Weights of a small segmentation model.
Training: soap at rate 0.0028, 7600 steps, batches of 256.
Rows from block 2, named by matrix and row number. Rows with one number belong to one channel. Each number is 128 + 24 x the weight over its row's rms, rounded and kept within 0 to 255. All counts start at 0. After the name is the row's rms in percent of the matrix's.
# convs0: first 3x3 conv (model.enc.1.0.convs.0.weight, 96x96x3x3), inputs 49-55, a 3x3 kernel for each
# convs1: second 3x3 conv (model.enc.1.0.convs.1.weight, 96x96x3x3, transposed), outputs 49-55, a 3x3 kernel for each
convs0.45 100 [135 136  82  91 149 113 125 129 139 148 140 135 171 129  88 151 167  84 142 143 139 168 179 135 173 166 114 135 166 157 139 165 100 112 126  84 137  85 122 136 103 161 150 117 146 122 134 117 148 127 119 158 126 142  99 162 110 177  99  86 122  93 106]
convs1.45 095 [114 119 125 138 122 114 147 124 121 146  90 121 169 134 123 134 115 104 143 132 122 131  83 102 111 110 129 117 117 112 134 166  80 126  94 139 133 120 138  78 151 116 153 158 124 146 125 136 155 163 127 124 163 128  79 131 151 116 141 133 109 112 149]
convs0.46 096 [ 93  99 154 136 145 151  89 135 149 139 116 102 108  60 181 139 191 121  99 108 143  95 129 109  96 122 105 127 181 148 122 149 103 112  75 118 132  78 111 159 115  84 145 118 102  98 104 150 115 124 156 165 119 134 122 118  90 141 138 129 115 146 111]
convs1.46 100 [124  85 140  96 107  82 138 128 126 125  93 139 114 181 137 146 177 153 140 121 155 143 148 174 123 154 158 134 162 124 139 113 116 117 120 111 110 139 115 143 132 118 133 124  76 125 145 117 144 141 111 118 157  96 127 128 127 104 117 144 100  81 124]
convs0.47 108 [133 131 112 134 149 101 122  89 166 128 172 119  64 155 153 147  89 141  98 161 120 110 154 105 148  99 130 140 114 108 174 155 101 114 150 160 138 108 112 123 110 136 115 120 142 112 131 103 119 116 136 101 141 105 118 135 134 178 145 142 104 123 129]
convs1.47 092 [112  93 138 135 104 130 135 164 126 118 145 102 126 100 163  98  79 159 142 113 132 131 134 140 140 132 165 138 111  99 149 122  90 116 151 117 140 147 153 127 126 138 110 104 119 148 130 143 138 135 105 155 117 149 127 129 139 102  99 139 132  98 132]
convs0.48 074 [118 125 117 123 132 131 150 117 143 134  99 116 134 133 100 116 109 118  82  94 142 128 140 148 198 163 167 133 155 154 155 182 148 131 146 173 137 115 120 127  97  88 114 101 115 148 126 100 105  85  94 136 166 170 146 127 108 140 149 166 134 147 147]
convs1.48 087 [132 112 113 106 126 107 134 132  84 146 105 130 152 125 115 129 130 113 135 123 100 145 135 109 136 126 119 129 117 137 121 100 110 116 124  89 114 102 132 119 130 125 133 147 123 116 140 164 124 167 158 142 136 116 109  92 113 130 108 132 152 151 147]
convs0.49 088 [103 131 129 138 125 119 175 146 113 135 122 126 104 119 107 102 122 147 146 124 154 115 106 167 113 136 123 153 150 125  96 119 137  75  91 144 114 108 161 118 133 143 156 135 134 122 122  95 161 134 132 128  94 139 121 172 125 135 141 148 109 109 163]
convs1.49 096 [141 111 105  86 123 109  99 138 144 144 154 150 158 127 186  95 111 122 129 117 107 163 134 106 188 133 123 149 180 165 123 154 181 144 176 147 140 104 140 133 120 152 112 142 119 116 144 121 170 156 129 141 124 155 129 142 151 108 153 106 130 109 129]
convs0.50 099 [166 120 120  65 169 142 125 105 107 120 126  93 161 100 123 207 110 113 138 115 132 157 120 112  94 125 107 116 140 136 114 143 158  94 111 124 144 108 124 129  86 107  97 134 109 153 112 133 124 134 142  81 148 116 125 147 125  95 122 116 123 146 142]
convs1.50 103 [ 81 145 156 140 114 180 113 146 134 154 136 144 128 103 123 133 115 124 140  88 147 118 124 122 127 136 100 127 152 146 137 153 118 110 109 151 130 119 138 142 138 138  82 142 146 149 152 157 123 130 169 116 124  63 120 103 103 142 116 131 132 110 114]
convs0.51 122 [134 119 136 135  75  76 107 161 177 120 119 105 134 189 116 130 156 123 150 146  86 149 140 125 150 114 100 125 135 138 160  76 108 123 141 114  93 152 111 111 125 162 114 116 101 140 129 132 125 111 141 140 108 128 119  81 118 118 161 128 135 107 128]
convs1.51 108 [ 98 120 147 121 140 135 114 117 148 157 133 140 179 129 162 161 122 129 108 139  87  96 131 115 114 125  86 134 125 128 174 122 146 145 164 121 134 145 104  92 115 119 139 117 126 122 145 140 145 163 134 141 162 144 105 112 119 164 188 157 133 198 174]
convs0.52 076 [116 143 124 150 126 118 156 151 132 127 113  79 132 111 135 119 133 157 121 146 161 133 156 155 118 132 154 131 115 136 115 121 142 126 132 136 149 124 136 143 138 158 127 125 128 131 103  95 129 146 148 117 122 158  86  75 105 135 171 209 130 118 147]
convs1.52 101 [142 169 161 132 154 122  86 135 149 121 114 129 111 135 105 151 132 123 129 144 131 152  91 101 130 111 117 155 155 134 152 150 105 118 105  78 138 119  98 107  96 111 101 124 139 130 106 106 140 143 141 132 150 161 130 146 106 104 120  84 104 125 128]
convs0.53 087 [131 163 111 170 131 109 170 158 118 143 148  97  92 119 148  86 115 166  97  90  95  74 104 142  74 120 109 159 101  86 122 135 109 136 127 142 175 138 133 157 161 163 154 142 139 129 141 159 102 120 108  85 122 132 121 113 133 106 131 174  96 105  88]
convs1.53 094 [114 118 118 136 128 105 147 116 131 114 173 160 137 182 169 124 142 126 165 141 184 128 115 128 148 110 129 103 133 136 146 129 145 162 162  87 140 161 114 135 137 122 109 104 116 141 139 143 129 143 100  86 126 115 137 148 109 161 131 130 146 133 152]
convs0.54 094 [153 106 142 135 166 142 113 116 135 120 106 140  92 119  92 138 132 137 109 138 146 118 140 110 132 149 128 111 122 139 126  63 187 113 186 130 117 106 101 132 161 143 159 120  89 115 103 131 139 117 132 166 153 150  86 106 105 132 166 119 118 134 135]
convs1.54 101 [140 111 179  93 107 135  86 103 111 133 134 134 138 125 158 106 109 154 147 138 135 138 113 157  70  96 143 124 107 140 126 163 115 128 100 129 119 119 121 156 162 144 106 121 153 128 129 126 120 131 128 165 141 136 125 135 156 130 109 129 144 174 132]
convs0.55 093 [ 91  95 133 119 106 113 143 113 133 128 145 139 126 125  94 133  99 104 121 165 145 150 175  99 124  96  91 148 135 105 124 142 102 105  87 101 133 142 145 131 143 152 103  77  87 121 162 145 113 137 142 125 142 136 123 128  96  85  85 113 122 161 144]
convs1.55 100 [116 119 103 130 124 144  92 156 140 117 142 141 123 130 151 150 143 141  81  84 103 126 120 159 124 155 180 123  71 117 157 145 110 158 125 107 124 133 121 156 160 150 164 157 131  98  98 126 100 105  81 103  90 104 181 153 152 131  96  83 164 117 113]