python train.py --arch="unet" --final_lr_fraction=0 --weight_decay=0.06
Rows from block 8 of a small segmentation model, named by matrix and row number. Each number is 500 + 25 x the weight over its row's rms, rounded and kept within 0 to 999. All counts start at 0. Numbers have three digits each.
After each channel's rows are labels from the 100 images, of 14848, where the channel reaches its highest value: "place" is the part of the image that holds the peak. Only what is clearly more common there than usual is listed. The data: Sentinel-2 satellite tiles (TerraMesh). In brackets: how many of the 100, against the usual share in percent.
# convs0: first 3x3 conv (model.decb.0.0.convs.0.weight, 144x288x3x3, each kernel summed), inputs 144-287

convs0.65:563500468555468497514501472491518524488466507486474527503514459470518456444495558489411501483468557442537504477471501485506525545496512531561549477462492481503513489498535495513539491507491484472456471477487526529524494498472477506446539514428494519493494498492508452468499503463503496502474486476478488524491505519459498504528535528549546478456482508461507504457476501522515502475543511482498483532512497522534500509517530549459495
place: bottom centre (28 vs 9.4)

convs0.133:477524532501498524482494484499477498489545540481577511504551479493483537476464491490525447435475515512469533503486460484484496499556491535543517476480501471492474542527511487553510498535533486508497479514498489534494530447502493484518476529444530462506515508495544492471467520479530513511486457463494550512532544466498472536458482466554521502516503491461503512465517569490495488560539474481481472542501486506510532524505496516530500
place: bottom centre (29 vs 9.4)

convs0.86:483544533470515552508494493526459494502518460544515578496505519483513516499525476506499496522506501474527540514515453508502458551491512525489525464500515508560513499515512549499509505500510523484496531475523489532386523495484455519472466474514511456503458524516487479532490467486518510503498503552503517537508509504476501508489492525523539442530527521448476510479475508502514497524534532510522541439491516483538521462516511507472481
place: centre (34 vs 6.2)

convs0.3:497552465489500534511525534479480514482492482486419463534560479512507520551499450508459528515541460450491488494475496487495523535481524503464468518537536485453509507474506513454511488552497524505541475448487496484488528556516498499530483481525484484499480472546506497446569481474499472549471533483522500522489464478497527489474485477477472513474523464486467472559458523537532526519510543530545500473493492475514478476479493481499452
place: bottom centre (31 vs 9.4)

convs0.101:540538520518487504513597490500529476481522511486542509532516471504494474574481485498521560509522467532474543458467532471477473499536509517477483490518496482523486541494444479477535504491512497510451527484472505581534513517505436489497474483464503546498520536497532474458542521482521499517452507449493502531505552495494497470518523536482468491504505521522497510522473502556529455517499541533512476526505483485552489472551484536498530
place: middle right (28 vs 9.4)

convs0.67:523504498509491496511451476509463519471487485470477481518497514496454463432506526467484465484468523444483504496532505568439504536502532501502481508496508481457490510536492510459515533483480516502484511532513518478497493503466497541511491497449459502500483510541530443487474506510466519494505565496451487489445525496484527515523498477451510540522511491486527476473480503511525497488521520504494461500473475471463523418509555514490486
place: bottom right (32 vs 14.1)

convs0.66:560526508527491512514518505507498497460494510549465510486518486470508465504504457542487476489528509495551479460516488536484491508507530489468494536516518498540454500460430454449543546492478554514495536514499470536470485500503473502475502495506487507487505511514518478486540540504485447489517537501451480469505475506504513493461521483555495474514563490474495511520474508586476497473551529526517490516462490414533466488524492485463547
place: middle right (27 vs 9.4)

convs0.89:493516474506468507508510483487496508452550501499518522498454536537527489498480489485508505518506490504463503478541536453486479470476494474514513555513512510466494542477514468524511484542530494550499529514500524548496482446471483519487511456532490519547533502528499504475506504458499475501481543459513485464535534481506505499499491512461473499435557519503475484503527477504464531444520523511496473512512489458541470493507521508535495
place: bottom centre (31 vs 9.4)

convs0.26:503510511489468528462430455497510494487488447478491529523507507504476538514482469464515517502542479492455512534497516448503480521496500430446521508451473541472497455536489482461465525485459472494485490552509508501527513503492494482504472495503504535521484517536508526499562430506498547534503500513526508522576450506511498523468518502500518475541489524458520528496471494517579543459517519518511506531521509490528483464510483464522531
place: bottom centre (30 vs 9.4)

convs0.134:486478521458520478473535509509529554485496488515445503509430486480518475470511525511481494467489438507455472479513485501487485532457525518492469508523504475466461427481459501518479513495521491508543500489483480522437487479505484511491486449487453440448476498508471550443488457543508496496511489521483475560526484503551492500492512469484464496523487523474534470503506499487491543471468469499502508530496507473492503448482552511473473
place: middle right (35 vs 9.4)

convs0.5:482511465504486463432457470537483479508522451449502499471464442500592453470458497530511504541487506502484492461485519504535464490477538527527570528482494537513508445457492486483431481504552465525533514489468493504507461474505506508551498502527513484534483511524516486495464548487503511474500484538472554440524431500497432523540473536554516496498496520502548507450460525492493515448478526462519446520493509485469509498499527502525486
place: bottom centre (31 vs 9.4)

convs0.87:503428507505484470527476495502488452523492490535491497570549531509440535541480540490552475510510529557503534502497510506500499456500489499472495471517472479482514452474468488453543551499507462503516471518513474503525506489544494445490517551451500525509499538559528531499483495520503498562486527459561480509482541461475517516483492482502533472500523547496513469512552541494510500494505514508481509591482483526534495513491472529530527
place: centre (26 vs 6.2); top centre (25 vs 9.4)

convs0.35:485514522507494501473506464524504504539486484525495496550513502513520451474524449501523602505581459508471507491491480488516464491538475483563481494537471487531537449476498492496523476530536486483486538519478470502530496485508477472501469480472476514471508527532528489488500485500480489519542492513446523574523463466496520489477492514521475482500513490512466461510519438515544467503499463535543496542478522451505490513508536492538446
place: middle right (37 vs 9.4)

convs0.120:506541500469493456501494526467448441473465452508508463498516485499480472479449474487458497509510504475508479445524464510461548503456440508427487562493496483508473499515514488475494508551513498482492512509530494480459514494462499508494465507480499491521502444474539480517604474442497484479514483514495459500496556464522559474471488504484479473479547493459465467470499528544520457537457522505508506501468487465505483517466482493493519
place: middle right (29 vs 9.4)

convs0.20:507504489507483502504441491476499502501521475505452495502496535507495494469492506516466509536447458495501503482515510481493469521510533523508511522505486541522476502463455514450478483473481521478508498487520519513521479489501502446543501479501449513437544489528516508468506547529492494537449512482452481466485468534483490511490487479536508516492523488503500498496505474485526486493530499443486511446466531529518473461527495534499471
place: bottom centre (25 vs 9.4)

convs0.55:516537491529462522520545530523521482470472518492483509518510519537455451517486506508518517480476514507473456444521452516515463509521526506543499529463515502523472519493523507575550526520542499519520468485513525484489490509538469483498502551527541494527425496492489540480497512502496473455511541508510505458502472466485528481521474470538478542506522470463488465503541493497537504486498543494525532537486498579516517498507437478496543
place: middle right (28 vs 9.4)

convs0.14:513482480496497479514539469470480481564512485519489544553509466502467498562544487507543497524465513468512502528503450497467473504520501495460477468473479514510465535485463446503527507530436492493516480500451513484474487537523510510550461494447496468566551483506478493539537477530522515518496477482557458547475544480520519529472526499499508494493525487527417520518491493553479512497486480500471514556513516512477540486548462500476504
place: centre (29 vs 6.2)