Rows from block 2 of a small segmentation model, named by matrix and row number. Rows with one number belong to one channel. Each number is 500 + 40 x the weight over its row's rms, rounded and kept within 0 to 999. All counts start at 0. Numbers have three digits each. After the name is the row's rms in percent of the matrix's.
After each channel's rows are labels from the 100 images, of 14848, where the channel reaches its highest value: "top examples" is what is common among them. Only what is clearly more common there than usual is listed. The data: Sentinel-2 satellite tiles (TerraMesh). In brackets: how many of the 100.
# convs0: first 3x3 conv (model.enc.1.0.convs.0.weight, 96x96x3x3, each kernel summed), inputs 0-95
# convs1: second 3x3 conv (model.enc.1.0.convs.1.weight, 96x96x3x3, transposed, each kernel summed), outputs 0-95

convs0.87 105:465496519486492519449511498456519548741490500481530546528521462445504531518506447503509487462520473468490520451555469474510565537551485535502529502494554536557487544502511420453500484523483452491530497522524491493513517520467500464477498460483466489495515562503465487486476467513577420518
convs1.87 126:572580476471482530534494490489522427324514497479503551565451510536435506498477511495487508497468531548501500546463534528513441501466510488534514491532477521466451488500454536499525537492516546545520482452445567517426460529516521574549426539465414495497465460473512498487499482454450523531
top examples: built area (62)

convs0.1 091:480430556457544587458594536500607436406450496461505443536520513512499561414488546466494427480517480476447493503530475537505447530510483518477484481512487513524519545477482437448498559461536501447512504531487593507508526555473458503542509490514462497478459568483518481463458455500542507528
convs1.1 085:418537428523493512514546526575454553520516513527503543443471471451436466511522417503484482518481526452549502434527480517477549461544522445511436537495487517499600485482602559495492472536559540505557502419476474534537484473527529483455507487500544567508480463516532567569516542472465492525
top examples: snow or ice (62); main land cover: snow or ice (52)

convs0.77 090:476508621570477489465443487487505550466482479559460513494472524500518494479531492465566471526505503525452512563501516473536464549538565479549497614498484518468513515520462478557443510422518481517442447448518603539530523492482530451473509571461570475490462481500553442438485533477508461482
convs1.77 078:550429476477586512562547479528440554474554480487501490472545482505470507477532513526507515459529520525477508476501578456444524480450485501406527449558467492562504554488520551446524483494448452478476544504518369502485469439490467499435447472540475558519537467493530555499557506490565548531
top examples: main land cover: crops (41); flooded vegetation (26)

convs0.0 100:487501498496473557443528509519553469491415511518491539500521606509620464530505565520524527481459453573484509542520524478498539543531421489418531578495456472537483478503444524516498519498433470515476468560477533546550461486514481510490542533583544468485481408468558517492535519480454519493
convs1.0 091:519419448417485499500446482454403458501543540485529545502520470512452533439527460482478459457533564475482451522485499457555529450545520474517545441502528471525544528530518497497455463434498577509496514484559475497479530475486528511504443462481461427424581564506490486511441411549539479493
top examples: main land cover: snow or ice (34)

convs0.51 114:531485466557480479478492478445534503546588545564481473552494469429600490530489406549454525479565526504557546565469502550511535501477492517544508597482523504482462501468508514517526421505558520494478492509463529435494548532537541449528494502496556436567499453536509480488519583557487514523
convs1.51 115:558495545490423480537525499553481528478510501525511513459461508499513469478487519552522439434552471531451452463531456474446449488546508486462454473495559444540477553573629461493554603520520495477535519554497479530497465501428533454507484529506504564480457532441526526477519518467429454448
top examples: water (71); flooded vegetation (43); main land cover: water (29)

convs0.71 075:465493472421507474466572462461481473457467463434479464543531463573534495492537442459541543420528502539545443529458512486497471475503537481530538558503503381470529469496497518520538473490445458438459534457531491555483500437466518429450418497459538528494513462573452517517533479512545547522
convs1.71 089:483498523490479491566474493543512435562470517522526474509493541471531486497520429533388501499525469505437459485614571473528457554450517485471520533533494550522520560526545512510470471506533495613551505500467525500593490509546470501468644515477477453513484478486456509492487478520491521468
top examples: flooded vegetation (29)

convs0.12 072:484575528493523492483521488538492585478477488502510531500544509422556489450447483503526570555513540547453503478519521520464455448478519504490431509475516476455461484517400496558486513572516558493449523450526470502474492566503522464631463427501462507536534536482527491604503523507559478538
convs1.12 080:528443557474517521507489502554556497460489463556464457545478519560544492511550564494499479440498468539525540497494546491506534492531452514445524516474505548529479471423570399473522476514517496571528469492483497491544496491501386507387538534489485446468527482535532508358479516501509508505
top examples: main land cover: trees (41)

convs0.72 091:499535496475428452440497547507545482450467496531521546484540495504583530565504509511581535510481509436442464545450488487487535489482571493507456534510543533513547480468433546505476530529447545456512530510520506564470521561440478491508578508425441515524492536513422537574464607461496519483
convs1.72 103:419461485519510601469523528546518482544509507476536457462536522560463478435499517502460489534522502498472549449508554556524463514459559499435477451512512418472528468545469490498562494491491463520462514510600428428536494456480528464519496422572541530481552439531513544426548504503515530539
top examples: water (71); main land cover: water (32); flooded vegetation (27)

convs0.85 125:528493529504546488500527494503448472520503373493431485550426516500516447486475482539520492474518617503476527514499500512514458551467473492547452521504467513483551515444519483504534540582506506530429496444442503436446488560537440471518496523481525558496459479507443502470444523465538629519
convs1.85 118:486450502448440503483474529452512420496515563426488457398531489511500554470478562470496510516514501530479507486508463548556491510536525463477512436473504484478476491600523507504436443481522504519523482495527504487486529448538571485494509537551388468503554546400529412517544521524499431461
top examples: built area (71); crops (70); main land cover: crops (47)

convs0.5 096:532525534558471549438485554480526520489421518510473434495491573508537478471503533432474450567426488444512468501468560470446485503468502516488495481505494496515591520569520517507395404539452501441484477413483464540491482450498498470509488500467577494487482524468489526429501571458488516549
convs1.5 109:499519465470568469537459455484497508494505533555524498455516423524446543505449536558563522451545457632454540576539467534513504499528578460557510521441536423439475532540457517501484554476523554549529519532525554430512528477495515512500557482515505518494522511455463422535470466477505482481
top examples: crops (69); built area (66); main land cover: crops (48); flooded vegetation (26)

convs0.58 143:471560504519600511476490533523554516470497492519509462486496467460531496478543505405521523512522583508476493591551560409522473472505489513491519537515479475474570497565505481526470406538479488507448519574513489520540516475534482470461489523574390521452487504520408582532473503498475494487
convs1.58 133:489451551491483517482429439508443539472468509460453602568474567521493573517448488541554547518494518481530486531456471527420512521454516519551503473436542534483506598427532504533513532522548540522509548524524433538402547522494543530500463449509560480490515492470449430481502485499507479510
top examples: clouds (60)

convs0.37 095:542478485600516509516414472526470495514554480580522561432536544471446489459538531457549488530555530499482528523463510548534550439530622521491534499452572480561494529561463516511508480527451528526503520485487505539487575468560434557467548553519466490461524503510532559495530451505500508492
convs1.37 095:509486530479471544548479549448550476478457542489527434514486519532461494528500525500486491513437470487495433401466574469470488571422433480444556514560460480507490498550480484474593470464515487487463489515554518393455511441477552465519518517533536483506492464471504417545506500482569468571
top examples: crops (82); built area (74); main land cover: crops (68)

convs0.33 084:499465447514531509449492542495518445500441468550433495469464536469496498466500528562458481555528491574521502385493498520415499514536557576525467465501581431440565513547478498490519474558513480478576474544529481509516567547520514496605526444472458465519484490498499495528504509528511500578
convs1.33 102:489592462518503548515471430527513517451446501527516498491508463483509579510466555492577489499500510496497508586420484503544505491484475447546547505487404603548484477462429535542518497533496574530515525411433565474431500497498517540479513499497518466433470535490466489532510502534494482418
top examples: crops (77); water (72); built area (71); flooded vegetation (26)

convs0.68 115:499520507513410547443454493473512479509457468509453505509493518500476460465522486463466538501500444524504501539509453522434470483446527523517457499442465510528508587496454538419467510485439554463505468498500508539477479520596458533466480471490473441530516506458495543679456516473546566475
convs1.68 078:477454518473612479537481500528424528542535515520513506527471531442518511508551485543554525475507531537456475470496471489571508514517426470518567563521452488519399522485508475530507473496497547518553500519496548521547509471460491483487514457475575438518428552484538492337470511504501531519
top examples: main land cover: trees (43)

convs0.88 081:508514522493497452505498468486509533492502497514493494513487433534471522507469507555471471464460481467532560530511564451527524501465520502510524493567529559562516516465448511560430514561534506582431511550509511562505509449486530445532452525625574493506484501483515523619411459489535515584
convs1.88 110:507498503501471488521485453547515531489514517562489528468536580471517538407501477537577433569549491553477449453549427514468448447540532532477465429452480505549478488580579473474515515459492430423483498523457538480496475552469461472444497517517474509517565501497553525418548491509454469505
top examples: water (80); flooded vegetation (58)

convs0.52 095:545569565531577488523516514502515423534496582565486547548467511492506532504455525558564477485542517557488499467522451547503474506545528482492567477527481553500532499511516530525477532459468560520548430411452483400480569493493504513529477469473441551497493560458507480511561523481593529483
convs1.52 105:494401463503473449524557476520455502511439475424492462516575467529487508488602498509526502466539566489518483488521552506553505432456531514498561554537488483500455522460428552461499467558507515474590551520512576498499546477562508511459534532424487450501582529462490503514468535494503485565
top examples: crops (91); main land cover: crops (81); built area (70)

convs0.46 078:526561453481437429451434497540488464451434463459550447497459484475504578511546469450494522447561482493484395460525489518580486557526489432541516514500504404489430508473549477511559490428494495508518515494486465478528479482515518470553477513383456503490526463529507477479562503500506496512
convs1.46 094:461449524502502497491516567521461519510590531526501501486504520456488484508514435517451483468516438524486476545545479574421456455434486555457483479447548569494473501458490469537434483500449480480512556425477501520403532550440510505431549492511519464499494517547426572501464542506491519403
top examples: built area (68); crops (67); main land cover: crops (43)

convs0.63 101:495448507512489510570564503491497405500519520531521537515525540499516567496397491490402466500502492476441523451481484541531548528523521553481486553502495514549502513552538495509526498535479467468533487430459515461487569520467520548554601568502488565548461497468583452432561541491480493450
convs1.63 082:508459486618502491423430548548468524499506451413524557525487474435423501476519518462563525476500470471490517514487425497464529502426498472498556503455524442508558475488466518535476483439488506522537490527522422546548453498550490473490448478502545494501501534541561578549481458420504471536
top examples: built area (77); crops (72); main land cover: crops (41); main land cover: built area (26)

convs0.78 085:488460518482528473497501485497437539472495446490544551474501465513519570493491473492456512474482461446485510461391450513532481543451552443553484511555495516434590440515451452463483447468572539563576491483459522447500525464469486513528470523524499431516476508488447603496528561479439458469
convs1.78 105:515487530488528461476500499491520515537569554543474477504473496562518473463456475563572489551539531534423485540648564484555570487436467548479493454480519530556478530519552529485466440528555449450587514479529539542497476497541526459540525503463502460458468492537511455473520491474432491502
top examples: main land cover: water (30)

convs0.44 117:504497459448516425410496445501413593478497526446487465523515509469472539432515462492492485520452547500480498522502353524484556497489478483538485501542468476509526475439543520556582479500547523563537524505527525516537449508501607488485503438511505519518490461515467499542485549564522549496
convs1.44 108:484474481470440575558489524491553522489561510446586498455525462485482431570472540521436500480576466511579550463501570528546472520476467490461417521539555446519547509462477510462559459513502547499469472471550498433417478416499499445457520532498506505504526442528478476513477502516543535477
top examples: flooded vegetation (28)

convs0.81 073:468488531493416489424488483480494447450510531494494507441433606534521475516478518510527481507509486445550473563473471457519536544539483455537518468579508492503482549432528508470516479478467536481484483466485460488479520467572467545484446415558563533516470622554489499558538522558543541489
convs1.81 103:479468537485575553482501489511485483535538497522477536523503389446491472503472433578523481446479512517455499481550472454498499459444510481513544585472413472448517426539426556537481467465461448515565536508491516551491474487498461483509490570460478492522535471544505512498455530383438471520
top examples: flooded vegetation (27)

convs0.28 098:470470521379483483540505517493482564460453472369528488469541445475475506379519525526550505589417507492493544527466526545571522489540505514494473516482490481469564484548486422467515518475488486506493468519501500521433462533458470518520526448477480524515435490472496517451506513481576449509
convs1.28 093:500499530475510500522488531544562554533508531518429521456483594506467498534466493526489547432505457479594481451499536435489455422499508458447447517523462587484503474461518574498542514474502482519578460537565631506517490537547466501442467533511469531459511496465478495512518464420503487488
top examples: main land cover: crops (43); flooded vegetation (39)

convs0.10 125:528455504484403471496482502483451429524448467486496457443512506474461531501490507539470445506513481580560526426460540517539585481555469490475542479547491484494487480463537500487467597500474388500556429508549441517438531484501510520526547535472553420452504458486434472533524504462513482512
convs1.10 123:544492511444531538477513463452488520460473480479469563539483496522573556505436483463483512450511492462503456541483443564487509525576437540565517489458506518516488496514394522561497464507455564480527608538505523547548461500574545522473462517472483481501476556526593498435516481520509496582
top examples: built area (93); crops (91); water (69); main land cover: crops (48)

convs0.54 097:436475501523470632456460526513523451516443498522482526527485516481507483522490519448556397472546509468464483489445493474480560517562506495517428480529461509513487528473451520475513524460439408520471500522544535501509461543544531545456553505463530483488542506400510466458551487405532438521
convs1.54 101:597515582484474503532548516465506549438506454499574539484535531514490481466515442483429467479458484538581525507549583495510543503443481506454564529466515494492519520532500491507441506472456537537553552518546550509514489418482524470529435512540432468439421437507527476525459428471483478481
top examples: snow or ice (46); main land cover: snow or ice (40); flooded vegetation (33)

convs0.65 099:519460531467462506495417570550530434489448578465457467568543527459559445520486528451385463550499450547464504497523510508463527447561490535567465485505513460527505497511550456451479473508451508483564529530462556484449525509494475512537442521566513503480480508462452534503487481445572494563
convs1.65 095:588520481503481498531468540459526503490487467563547549422498428455541508466494543474529439499560504484540484542518533498528440557521463470440547507488493412539458504465522547621489402536457503523514541455507466511557468473478505480520521485557437530417503471497444450523519539533492505504
top examples: built area (82); crops (80); main land cover: crops (56)

convs0.36 098:549500567527485535414491505476543506515474528490444440506523513426543572530532467464487410548504447519494466534520594532586539549528495510495488520498496508433471535514482521524530483475462523536497466497520463508519435518521495468506485546516447488411547564511416516387485503439551487494
convs1.36 091:509529464482487566526431594528497440486555461545565542462563549476520463490456516545474495503477520525437530497449533475500479513571506448451471515490504487527557500425560468493453422495443489475485593465446483525571473456456517481533480532515500522457478508494470497611551516514475523556
top examples: snow or ice (76); main land cover: snow or ice (67)

convs0.41 088:482463445533503515507436478471602559493502477536475465494473473515519452483376484470572534454524491479527560504492542518486553494473607531522512496539568562514443490501448468521506501554449477578442476558539512562585475476473527463495457480513563489514483490485514487516481516569550518498
convs1.41 108:493567563481430548610514540479443512463509488495516521477501490503496541486529485574431532501477581545532520463509531456487435525498493538454486506525520447600488552540579511495497536465508452472524528571462534490471511555462476462534441533490410435511513463468533491450524499460431515518
top examples: water (74); flooded vegetation (54)

convs0.61 098:466509508541515480430477462459499477468511506542438494481446468465521549430525557523556503444433538465554483497516394496531537465528489480534524520455519460558563481438528534485493486504542456583465530582534476502410513557511541455444485481505550475528496502449551467484431514434540509542
convs1.61 097:581547511502524511541502519550532539549534435462506533516532568519403515569453525468537401538483453550584571491440553468494487447493453559485505500578470457549497503528442476508520487491490494511533433492528551537512499536512481531561459503467488501437458513501509516466540512581523466459
top examples: crops (69); main land cover: crops (54)

convs0.60 118:497494474514501512473484507551506490481506681519458491536513508509506467479512496535522503490453422450524460540503412463459529570552477541503562501504509513506507498519520462513538428441478524462560513491568456481511473537417479492452496431491471479531451474532474519511494511549489377506
convs1.60 098:502459493458512481489472553475446404532456470387508455408493492493498564469480544494504520533513528531449460457541508506541465494469527436471487496476521461501525538572541505463457531534496534552481477529540487492484528436542544458501519484566529556529525525394507403524533473517549462434
top examples: built area (69); crops (67); main land cover: crops (45)

convs0.40 100:491543489424539514511512471468454490439474457427479515479471566530481497468516489484487436495529444452514505449619470505462520431515596543419470543546458495542473481522487550541505492462528495459505545558490494506463566444507492495506514588507497535532560508516436502477482399488481487447
convs1.40 087:485515552504524463476470457493471539545581489496489491575529523516561480569458501581449527512516478502460467543479420543533420579472562477532545467493489437541475514499566505558507466589459553521526480487442451493541464533493494500515543458527577501507443529539570511561501525459472493529
top examples: crops (86); main land cover: crops (66); built area (63)

convs0.64 094:467513497502460444562525490511528528462461437476485460526506504538501463457513455514519476528518443507530550417503564538521459485526521491531505429548482514523367467448494485515495499482526514524534435536483563503518453502481533481589430463456532450528565480495538505442425602522503449545
convs1.64 136:477516535477469521459459515451515519522506462520474528473532531472464538575491554499500478536488510448603512505511432542464596563479525457408518468560496495552520557572514522455565538472486455548448562574524507438567505583523536534456523478499544546473497478498510509514510512445529504547
top examples: crops (81); built area (63); main land cover: crops (58)

convs0.90 088:491468486449433474509548357508533532538411553464520468514510531512466489452475504430543543509455412481428480452517471496493463512552491504477495580556522464425453533478455479537520560468470496517455453468487439524454499441509486523488460521516522482500512515496493441498455486462460481582
convs1.90 095:517491534452550514496524556393525512484640502515498490508448415509523499508516548456505523460511520528495504475467477470504473449472475538554515533505480531532470454575498514499412436469456464452521465586471505493474543547492435427416502454527425498513471538503496464510548534525528473511
top examples: main land cover: crops (43)

convs0.62 082:492457529497464485493499514454493497448491515511591466517511618495566445505463454443534519571564441499530468493572568532525496523475569519583491511470542486483505505469527426498416536525524527498477530502619502544469552509477500494526527508495540494532515556522533548481441515537532565507
convs1.62 085:502552462560529534498493472517498538474469510561493505498535391501469584474478568528501487506496502574464534511373516509496466480449553444478507521493389580551508530508462573491505476501458520481532509508438520479493485538549464414507492459459459506432497520575490516516514500454466527490
top examples: crops (69); main land cover: crops (52)

convs0.75 138:527454484539506479476519520515495524491569450520483525433530509516494489505480482542468459471531529486484495517547547554553497518502442482457506498595551525511459454449511475578515466512507502495444537488502478493525625469454568447581512536562469554482490565501523476350522484504510455466
convs1.75 104:534464552494549485571488460514504513499487524469489471581442458474534513464525501519541509469530465571498492506497511436526499485505404486527553552464492461550432554513483471454503522507526522525558499468538533496537429544539363546438518483445536416461512410457522473516459519531516492529
top examples: trees (90); main land cover: trees (59)

convs0.17 092:487477531516474501397599478508455486539507495492439482546480500457494547469504488483498469563458488483478470427624454503528551535464466513491529509558542518522473532536539538487502499488473501487529492516564501535525528522528555582479528500483405493544639532565479522491518487516470554501
convs1.17 093:520493515467532521454545446486441504418510491575519428472530519559445466515501485491519475497490476512476481497389499498532447505460538463491542462460389571526517515499445484578498474510556508500491494487451485434490499512507508448506480448505517517473379502544541527573456506508489597475
top examples: crops (69); main land cover: crops (52)

convs0.3 082:437531463460517543473487492480496557496523397463526504416461425492393521484561527529481501439487455526527521473491476455528500472595495495512536450460542500480514494482501450510527607497503502518527444538492466438521454486450495472553516513520490442558452478553475557540585492536511536522
convs1.3 111:615476512498485512560496504539428536486458519548489446524515448499563499612473501515507482515512528471534495564463608498489475578471463549469495511461513479587499532564477523563502482603509458475470561510551467505469511531540480489497527491482465499449478466490459424471475484493484463451
top examples: built area (84); crops (82); main land cover: crops (53)